config = dict(
    arch='vit',
    model='sound classifier',
    dataset='short read English sentences (LibriTTS-R)',
    train_examples=26041,
    gain_aug_db=6,
    n_mels=64,
    hop_length=320,
    input='log_mel',
    spec_augment=True,
    win_length=512,
    targets=['voice'],
    num_classes=2,
    norm='layernorm_no_bias',
    norm_position='pre',
    activation='gelu',
    mlp_ratio=4,
    head_dim=32,
    fused_qkv=True,
    bias='none',
    qk_norm=True,
    parallel_block=False,
    inner_norm=False,
    moe='top_k',
    num_experts=4,
    moe_every=2,
    expert_mlp_ratio=0.5,
    experts_per_token=1,
    shared_expert=True,
    patch_size=[8, 16],
    layers=16,
    width=256,
    positions='rope',
    pooling='attention',
    label_smoothing=0.05,
    loss='cross_entropy',
    residual_init='none',
    optimizer='muon',
    muon_scale='match_rms_adamw',
    lr=0.0074,
    momentum=0.95,
    nesterov=True,
    orthogonalizer='polar_express',
    adamw_lr_other_params=0.001,
    ema_decay=0.99,
    steps=6400,
    batch_size=64,
    epochs=15.7,
    lr_schedule='linear',
    final_lr_fraction=0,
    warmup_steps=320,
    weight_decay=0.1,
    adamw_weight_decay_other_params=0.05,
)
Rows from block 12 of a small sound classifier, named by matrix and row number. Rows with one number belong to one neuron. Each number is 128 + 32 x the weight over its row's rms, rounded and kept within 0 to 255. All counts start at 0. Numbers have three digits each. After the name is the row's rms in percent of the matrix's.
After each neuron's rows are labels from the 100 clips, of 14976, where the neuron reaches its highest value: "responds to" is what is common among them. Only what is clearly more common there than usual is listed. The data: short read English sentences (LibriTTS-R). In brackets: how many of the 100, against the usual share in percent.
# fc1: MLP up (model.blocks.12.mlp.fc1.weight, 1024x256), inputs 0-127
# fc2: MLP down (model.blocks.12.mlp.fc2.weight, 256x1024, transposed), outputs 0-127

fc1.532 053:106059109127078118194149149111097111098135138166116115140125157150117193174143116109108126094120154195156079104129169131058094127064103120107132202133126133100112117089078149114089122144155047068125163112194163089105087147160128156055121119122133139190126133151136112165151082137128108208091126133112177097051162093151097159131145198071111091100127114150105075130096116158142143165149
fc2.532 062:116082108060120170152181143148126094162084119151143157162126105144128147146147130122167154130086165169170111137125112110103116125087140149111166194043168102186140168182105125141108177059129083167085109121173192099138144158098138135095170133130092152101103159105142127112147140167124062100104091155158085137108161084097084134149112098119117054146143223147111131141149138092139116143126
responds to: voice: female (94 vs 54)

fc1.475 049:106109107156106095114205136074100101141102082157097128115126129084138112181112094134140155144147137167135104135116109082168133110139108111154116144114114121074149164116153115134108153078137127166131103083083114150086132177171165141149120087109106077150186109127110124149099147125187064055122128134128128105155152145173133102124101068163157152111087164143078096123119137153143082182179
fc2.475 062:099099120120106145116170151131060145143106158171095138123110106141168111164182100133205198092189120155147150168093080151175123106147119096214157138132125121058123175125132106109122123130110154156129079126131085114111108147158144167188117112095137081114131142165092197172137140151169093118110160080152132098135120139163154135093131065137179117116082148126107193105101176161111116136156
responds to: voice: female (94 vs 54)

fc1.451 055:108113100152127111115147114128166142038157139135127196128060135121084156088132104110103126118117144192069157105199122146086161102161105116123174170081130124156110145114125116211131106135110167095156157164125062110134119203065159127105074114161116151089110169154131167108079134082105082164093163169137161131121074106108143127115134136145162178092159049174118130140127146147176117146129
fc2.451 063:145125149116116065153117135122146160157195177127161112094132124184139139064115140136103111123115088130105172073151093131099179080099184127181151149101134200110095139116108109112159137165045129143202125166114173107097155130090120063159146122091084142118117173151179120145136130104097076144119138140129139097122100144120141135113103113115108124106131127145106117162147133147168131104138
responds to: voice: male (96 vs 46)

fc1.710 165:174111113185089205102159156119114094149080136055067138149141096077175096118104136131105103115135026137176121151132129162105192122147126172151084093130168113132145137103143140112134094115136100123138098153138134110130160058131095062142139113152123101138077193112193143169145143092156077135130178104119075113177096161129112174097139172150142102109135068141113082150128179107094114121113
fc2.710 145:110105109095165065122083089118164163131160107149107110127098149152070092111131089106121104169103146130117098106107103145138187186014095050100195190101161122138130144213167136155148064140107100157119148091105135160101109160130150155131132100111116124126133102136182165178130080130109156169131150079106131129096126140090108155127098105177119105160147159167132150132171089125157103105132
responds to: voice: male (97 vs 46)

fc1.12 166:172155149091074105123077067159109079116128089156147143108153112114134120159160168124124108143195103197160098096103095100173143085141163139120058118139128118125119053116122086170137153111115114174126076084141105095128126166128143086143108170129146168103101137151062124152204115132109091121175193115108188108122119117179182170168155133134055144108112124111124136079159106130175103138150
fc2.12 146:098150139074098113122136141104130186167043152148129067167152133143169130072161108175170169117088156151124118170164118090157188134123125144143115097111083125108130133127132116085111126197129117156135159127109099039166136082167130078124150119140152095121147107127139095134148110092144179176115087108129072134123121167092165158116137096113144183144163072169143123165095074169061179065154
responds to: voice: female (99 vs 54)

fc1.304 089:108142130053150121106168141093093113145177125090119134119163126160123073106159136088094144180096180116122123160132081176110111112146099190098080174124081137137119131044112124094150051133094030128114170121121100154145146098108146129131168193166109145125170155192123139088121106159115095088194125073093147122196115099087147119122126104160101149149153183157147163139097123171121194044084
fc2.304 084:102187151128131079139140145113126155097165093141168153080139163115092199141150139137125115179116115113066096149121117135134115150167209118132106182053137194175054180141118112111146131109144087123127138059162153136096137138154136132113085094117129185137174145127170100072104060123102154151113176148103104149122098107132123206117159086094140093169089225192091182133158111143148131076168
responds to: voice: female (96 vs 54)

fc1.320 150:156115131174105178128129140178119130047072117106093100170188089161092114118162183169144088160176120130123125130095107100156156055175141105156103127134149096102129104160123137117131157126122101074150140097090085157131072079146087157133142112172114123152124140135165141162107151149167111076165131132080135158134065072045164105176104073187131121056106126128097153158139147159132182129120
fc2.320 147:155150151083177137142146115118099114147194114137188113097102064131142114156202121145124121119142150061063061138075141170072138171145094086101157127137132177156149121137088144152132111137100133158121189089092145155129117090103113127102152100108181159143081190076090101120119158078145172133105203136155068157161153133116103076119151129145096130097155138117131079138172106078086130156108
responds to: the word "and" (28 vs 10.1)

fc1.599 059:110050079062112108166143118131175074112114153163126155105153125112135115193096107098053102093139158205146160108123120098141092089062110098119139145115115144133073138111196166193133111135134088071169153125140159114067116116161141162103131194119107136067117143142151141099104122116147159154127129085133114110067182147143152163109207169132109081092112082092101089118174148124118188148125
fc2.599 061:141094122134128143175117106100143153076168147109111105153102180160143161132150119123095151080166142164136113113141143118152046117177117103086157150074152124152075153234159148141161143078181086129146186136147181141132077102123090147168134193131129130081103147162108161124052153127162129120166125128104079116129176125115070150145162133111128182119119151144146099102107134140111123131131
responds to: voice: female (92 vs 54)