python train.py --arch="vit" --spec_augment=true --win_length=512 --targets=["voice"] --qk_norm=true --inner_norm=false --patch_size=[8, 16] --learning_rate=0.0074 --momentum=0.95 --adamw_lr_other_params=0.001
Rows from block 11, named by matrix and row number. Rows with one number belong to one attention dimension. Each number is 128 + 32 x the weight over its row's rms, rounded and kept within 0 to 255. All counts start at 0. Numbers have three digits each. After the name is the row's rms in percent of the matrix's.
# v: attention query, key and value (stacked) (model.blocks.11.attn.qkv.weight, 768x256, the v third), inputs 0-85
# proj: attention output (model.blocks.11.attn.proj.weight, 256x256, transposed), outputs 0-85
v.206 113:051162165164137116092086118096231124142140155167160164137100106139155105131094143124113065152176132089103104098152198123115108193141075126130212070075111052092138164144081134133156198110112142121155094071083160166160141115144165162107137111118124137116113106
proj.206 115:153111068082117119132176109099054138104127089166121118124122148105148157131171086141134168130130168163204183163131117127125137088094127155162083154127113248146119130114166097094121115155118099148114134144194121098112165147177109077160117081132149182102137098
v.207 107:169165056129116127129139126179164081095157135105138118181126113154158078129058145116181191129146131129176121169116141120102087198176152142161151112095198071162080160161122122214114137106115124073156145054135131080118111107164194105155146074165141091108142118
proj.207 110:133105145144134129107179125144151166142081170139061124085113145134109160129190095154112158120109185200122105143129155126134143085119111150077124170186089108100174068170119178097118156121081177153086118139157113163105101152102125175116133109097132203132161102
v.208 118:096112087132094115138134144140124089131094107095136138108105085150163124140117104085166156105139127158106090179100159150172089105196156109181124123123083096153107100146129128189126163132096132146127095099086116110096153099135128124128178084129066143092209089
proj.208 122:114101152091145148144081172124166197138136153166142148141180158089119126095096106174117165098161163122131134086182166105127077131085133085125169131113131130114126142112105152097147101129101136105128151138171111124097108136136078146174106182157161090131113148
v.209 107:117170151143113130146099109167183047170169140093140143100065115124060101126154152098098160117187081159071173122139175152074143126133131061106117149127115062112182121114135168133152180084126124147140062152085167115142090148144117211094062062121122123109095124
proj.209 109:148121097096181165105159165097076171111137103183159073159198103174170116139123097139151101139124160105184129123097157146183086124149153143186150149111063162100086140201113117124140108170127145136088196095184131121100178122129176059155174163136144136095127147
v.210 111:161153159078158150105161032111108108149143161148127152135118071121130123160150079106141209123118110176078110160136128128164131146109142144162121190062149166144059145135168109127119100119130142141134144123096125136158161084161168127165110134148097119127136157
proj.210 115:053088115147099119108104150135131144132086129120151111077148161141114087080162194169094149164131143093152170085105175176144119093189149091129149079176105141175196115116063168141099100160096159059133073128135089130132120166102133117097145090124173114112145086
v.211 093:166117062107136111129130128137157131142162071086158140095106139109176122122094128097186153118122172131094084175147078147154142150176154133123114071107109119103120130110105142119175128074085184153200142112117135129122110132148125155160140107113082141204133149
proj.211 098:110101075113164136160144081174088152152152195135115115147149111162101121139150141126096172134160120188191122123122195071103144087144087102134139141167138103103158112143146158095095130186136139123145108162111089124126195139136131102155121092145188177088172094
v.212 124:125130142081127083114102151096078110161105164176191074095105124143153122107138114137129111170189144164123074070077129165155217144179093050084136152071046141062134135151097138107155134133156180169101116147136112209103126096156109132089194101118124101116155121
proj.212 126:081164131124107105149146129152133120110182164071128099168105140100131113172143081148121101162089128108148137170149113102095071100112089173197119125143187158167149172148097134094092168143078070117137116119153086082187150168112072088186089127104152182077118134
v.213 099:141090133136111119117108107163155115134163098114050131077120085133195108121119066168140150115163099120188144110162175148110136085140086129138128135124169147052185074176184096146143159090144072145163092117105100100099089132139105118140086162125192089133153144
proj.213 110:130132096158163150125157160097133135184077124138151137174160186143030143066157150127068097117170161108062122144111146121136131137130116170181145140076077143138128118165126181147111173100148190165120180114139126085116136090160153129133139055137085141143121103
v.214 106:128097116098152181172123131083129174144097118128149194132148169143159141136070158142103151165058172122108133154104110103169200123106128154144124121090090166202128130127118092114136123142128167139104175158100129169111229125111145202151132136106052158167122127
proj.214 106:157114127158105117126136082130093101166188179159118052090178109110103115100150129159157137104187087113174120123190115131129123127223119121137156105166125085070129100125086123105138139142130110119098083160117141137121123131117117084139081110098177147129106154
v.215 105:154129163161122114164092154091120139122132148138150084174116137141178096153136152140103160100135154162125191120139165115158130140138112070099078141127126126125183100156154173181098132113107111137097116141137140142117121108148107157096091125124076116076190161
proj.215 104:089148179118078152110088102130136132147115100087103110126127103107140134060131092153178096127161086119085055091067053107119107070130143155159154125147170136155104113128077145149164135115161145141146136061146141163143128146115138117173109111127193095147113120
v.216 110:127069118167162095105154080100084172102128192108143140080162189158164119137129152176137147161108141132088118093174144080103089140103105112085109136080144116142151137111167115058083107078119140157125122143145142171161159145124056150127068189083112151159156131
proj.216 113:144103145166067135187100121118125118120175042067139120151076053118162128115145088115104046107140096118095126111140087167136190115094156176154119095196108129068182111130159136200117105137153115116140128092111128102132085118166211140147129096172052097103119126
v.217 113:086128138088079143122103146138093115156165092102084108093150063131102120135154103134036166175158079119110149155136108171157091182090152147075173206151134113170158161118175127125120142107177044115130147140100123110185139092140119129131099157127196080149123163
proj.217 124:118173150145155084086119116118188064130097096080173153156134171130117128142105180087173101096122149146114109132146140110068133113122140147199085108117111128107104154135122142144126138114132175149133151104214134183104132127137124151125161126117100151128166070
v.218 106:106152167140134161137136075180125126160117186099173094114068130147098125137169121164185178167073091140192088075074129165143116111102081146103091110136147092131180152126211098067109072138144164088150106090113134168166139200068083106110121155168109076114163113
proj.218 117:097122118128141092111123144093090097144138050101076146103096023171171109129152156183120099106126077124083188188148114106099129114185162111118142136190100151201115131121107090163086169120112068110103151090108156124114098104120148131127169137116133133114082124
v.219 103:101110063143132131095092146077162164090100112170164102137147110105210128122096107138124127131182094111146113198117127161141066099086114200151170152138101099123101214164158167089150109128157106121052152144134139080140158111089163158115147093152138085124136082
proj.219 107:130118123181114104101182150180151144115119161134138234140161177145092152116126139061133138092068183139121196094115168091162129127149149097146085102113088112098128051104094091119157136108114170133183151156146114178135088136176106147115139193122123128140129158
v.220 108:117100146155103143162075142140131121152137102136157180133170095132074130098147131143084144063165130162172174139106189132155100125105161120162119156109133093134160124121186172100114162138141092086129127092157122068131161125079158092107145119085174074045138129
proj.220 099:130147094117122127062141117108111134110118137140133116111125159123165140113106159126174104155088128110122088153109086145085147133204119138068140128121118141161067117173060095143148138135109095116107189150131131206164087217123045141088115158141102098117136119
v.221 080:087103106135206126163142105098157104083121137139084124078147100181085131137157129140157123129097150133138061099177107156082125092070147152110130094108206114163131120085108095088131102096144118167146121091153099153088138159098137139171150190144115084091087056
proj.221 079:151111158099068158075086151162078180150150117084145199169125140123168130113099144115087110143122110091110202146138168132169132125154113114175151124148024125154125157101146105141124101136089128075092139100110124120132166097133085158099085148136110158174130190