python train.py --residual_init="none" --ema_decay=0.99 --lr_schedule="linear"
Rows from block 10 of a small sound classifier, named by matrix and row number. Rows with one number belong to one neuron. Each number is 500 + 40 x the weight over its row's rms, rounded and kept within 0 to 999. All counts start at 0. Numbers have three digits each.
Before each neuron's rows are labels from the 100 clips, of 14976, where the neuron reaches its highest value: "top examples" is what is common among them. Only what is clearly more common there than usual is listed. The data: short read English sentences (LibriTTS-R). In brackets: how many of the 100, against the usual share in percent.
# fc1: MLP up (model.blocks.10.mlp.fc1.weight, 1024x256), inputs 0-127
# fc2: MLP down (model.blocks.10.mlp.fc2.weight, 256x1024, transposed), outputs 0-127

top examples: voice: female (92 vs 54)
fc1.431:577464457421525526510461463443439514487473550564495498474543511463499480544477506498428516543489462477489427529491521502532436418520516582469406541475524489528518406538514446480498501520501495491485459475452548493469543505570509540418491475439522507568466558437535483437467460550507486528527450496469581449617446515557486517455497484513507497488542511473494479426525543486552487567522
fc2.431:498406431372453540526527514517495482519460547500487520489585517502479508581421483498490506486468504449482496515510519466529427459453519535521533575475571557532500492536447493450499507515528492498435470453513519437458553517526479525528567548513510498498428531458533538436477518533562493497561453502480593444575522472538466508532534472493500439508489585534532494415438555505581514458519

top examples: voice: male (95 vs 46)
fc1.56:546495481436437480442433516597543476434467556392622533511459414494494503461453458418488450477489495510510530510534485470470500525494489539471523491486495496504508531487497553429459512482455494482534460400490493515448443516466470566533479512529505549442442505508518497539552531584547511512475474485511435450530550508480474477534515530475468472440510480522502520455541545483522477525489
fc2.56:455425543486521463536499471514501530445461496451450564508471528523520508503481458501544499528392516523521493507521550504500519553536481546511520451477522489477522520578547490565536560561520474433531504471527485520497513398537447492451540406557477466469445462505465546550420487565553461489462519504532519573552510432517493489518511510441476563533528525528544451463491487446479477493507

top examples: voice: male (74 vs 46)
fc1.47:461528548464451504494505434482476399494492462488499542492522447487536541607537472431463441596584506467479427505462546526459474498487530558509510511502426538427462522481473478465548502501475526533498460488441480491494501565536486472448520522466464448487468429477496473493462490463529559464504504523530475453530468451583550503479473424521440479581532439547561411479599516465486430528419
fc2.47:486471487509499479420503462489516535590504537466545499551433445465520469519448557435541470478485442508473493479444418525484493535494550555501527470487484568580475538529504407491484536546477489523424553497559606526523535532512503466547516483429591481502482501463614591538521483507488482480522511464493515480507549558484536514584574495500464495530466468478508458385503429483577552506582

top examples: voice: female (100 vs 54)
fc1.299:410485547522450491496487446535513534494520497466510491484538487540508510514489503532490477443515507434543528509544515509547497428476495547428520562485471579537483446489565449562439424508472507484488539395489521481484490529435523507507531548505545514501594533447495449548476556518484530544509467526434452556511509541455476490527482496543493458489499578518459471440497564447581503521498
fc2.299:433503542479526477518546497512473504479535538521548507487554470521520503558503493525505547513550468517483550450465490464547514402496466516447507492441470591500485482540510489415435468544449477483427515496474563488486527528487539580554550557456501470491505421539534549507522438535490548561564548521528506513526426524495484532513490437520477503473517566561487482494515510489506460511603

top examples: voice: male (92 vs 46)
fc1.662:482533532493493492519449476474452470523436439433520466437442518451503473483584471448458522460421458475546483553561474451564492472550537535548435546550464534554495510528493423486507520489507528445523467442488552465526585560578486496486464508570510566499462576564519443494545469466461434511550530529560562500535541483528507494463521497499542523521445544465497487466475497455517482452521
fc2.662:456521519420523488507492517533483524564417486446469536405441411488545507457448522474433433542494585540508509545525502450476466518509434493465457511522544511517454522439458496426565471455525540538511499443517427518492475547530581525504529458554546528542441528453486527450507463515511448477548493577586452464478465496603520508464542501477501475598540529496507495537527504512495446479515

top examples: voice: female (91 vs 54)
fc1.159:510543571476521439467514473528507459529506439468514490601487558496475535481460474467497461546512486529407437553503548472486501483517557570459507510463449499522588490459456507504417564469550535453465497469493445514548454465497556418482488459534492538492519513461420437485447441469536443548475549505492616538476579490519503479507519494510537504498535533526489499406468539457497537552518
fc2.159:498479422478494423560514500468492470492493466495538520583543531508526458536458451563488460484470507520472518517465478562528458470496504527493446485499512561463590465538485473468510599522492545506524442495454478457471497509465513482577480496579527462491472437422418490509443497439478533498508505484498552463478507474533538485515488458513532518511472514591476450463521508523545524471522

top examples: voice: female (98 vs 54)
fc1.90:505462567498482527490508465509484457456490539461509553537543466559476467512537480543463477533444505482433483590521456409471458535543488599497443474528521479511518425457489499507495524551512509466426440509519494501516512486542504432475457489454505478429557482517464501541516529479503519532438556461412490459520466504474582529462540508572525393527587469512410569483478469483514562468499
fc2.90:526535529545405505469409448582489538535524460489464468538467509480482467522523541515489475510476465474474417534517562458478567471479573469542555520517488455495448476517434492533517473497498521421533507504512507513494465546529426550556467412494446442520444517499541455477517584487459460479564485514536417500483515518487547567511526440475445525485542534456467536522454582526458448455471

top examples: voice: female (99 vs 54)
fc1.143:477475505538504445499551534433483509531507545478518513545490472486477473479516547505435448439471465504520511452551502555532474508546511564537465519565453424453446514521479474455560452457465538492538575405485492464519500579518445505494472471470534540528474478533463626463520446540504519523520493531452526535484506425495513468550543543489469482506604494504461459482448571540506484501534
fc2.143:575544485523506460508478551494482452525469475499536409533508521542556494465532508512529445519451524516463505497413512450447496488499546514459451477574440526561488530470538509481509452490523441466552559564479489514456523486437433473494524492517459408544502403495483537437546479485530463602456567486522397481558526507466545506600506470518554486514515478546483446555486535573506487466462

top examples: voice: male (75 vs 46)
fc1.740:503528527540524474514477485537508411460483506517467494550502503510408510482488458531512421505495565480539554523546507486497451489485524443462516477456582516480537526565511517524556502575457504473499507488552516430464442495509510482487521560436558490491473499547487474499502401509558510443529514475443492585511513463491441496421515447533490528560485473523509472453539509536535549543487
fc2.740:502516498466506438510497529486482515471532523507499458449515500611462532464502513436526471571504462556458519524460462535514389457456521472497572488512524503416566506508506474394513534480472482568561509569461428479502469428543516436502515490497501493493556510599435560563527483508442494493489500424421517556499536415480498533481500454509491546514426572520521509461561525490523509469535

top examples: voice: male (99 vs 46)
fc1.753:426498436479415457459507499523548486462469392552421505503489485507514485565504541510563514483520529465548504511505478569518549525427516511545568522498529517453452525484479490506450516516467482535541462510527448524442590570518467474481509420454487481461487519495400505490462455500506430469553524443540504526544571478468492471561510471425520500523540576441517499492438534548524470588460
fc2.753:558506443524578474462431490514522496448470499534585480474521515508466496480483513490526524497467484543440491453590505481509459432485568484432594461528482513516500461522516481497476511543542453447510434502518508465540479522501474499454508469570516547454501537515417503570529485492467518521523479478492470563509436499442543489502460493541492511487449550565461531467451448517500545506493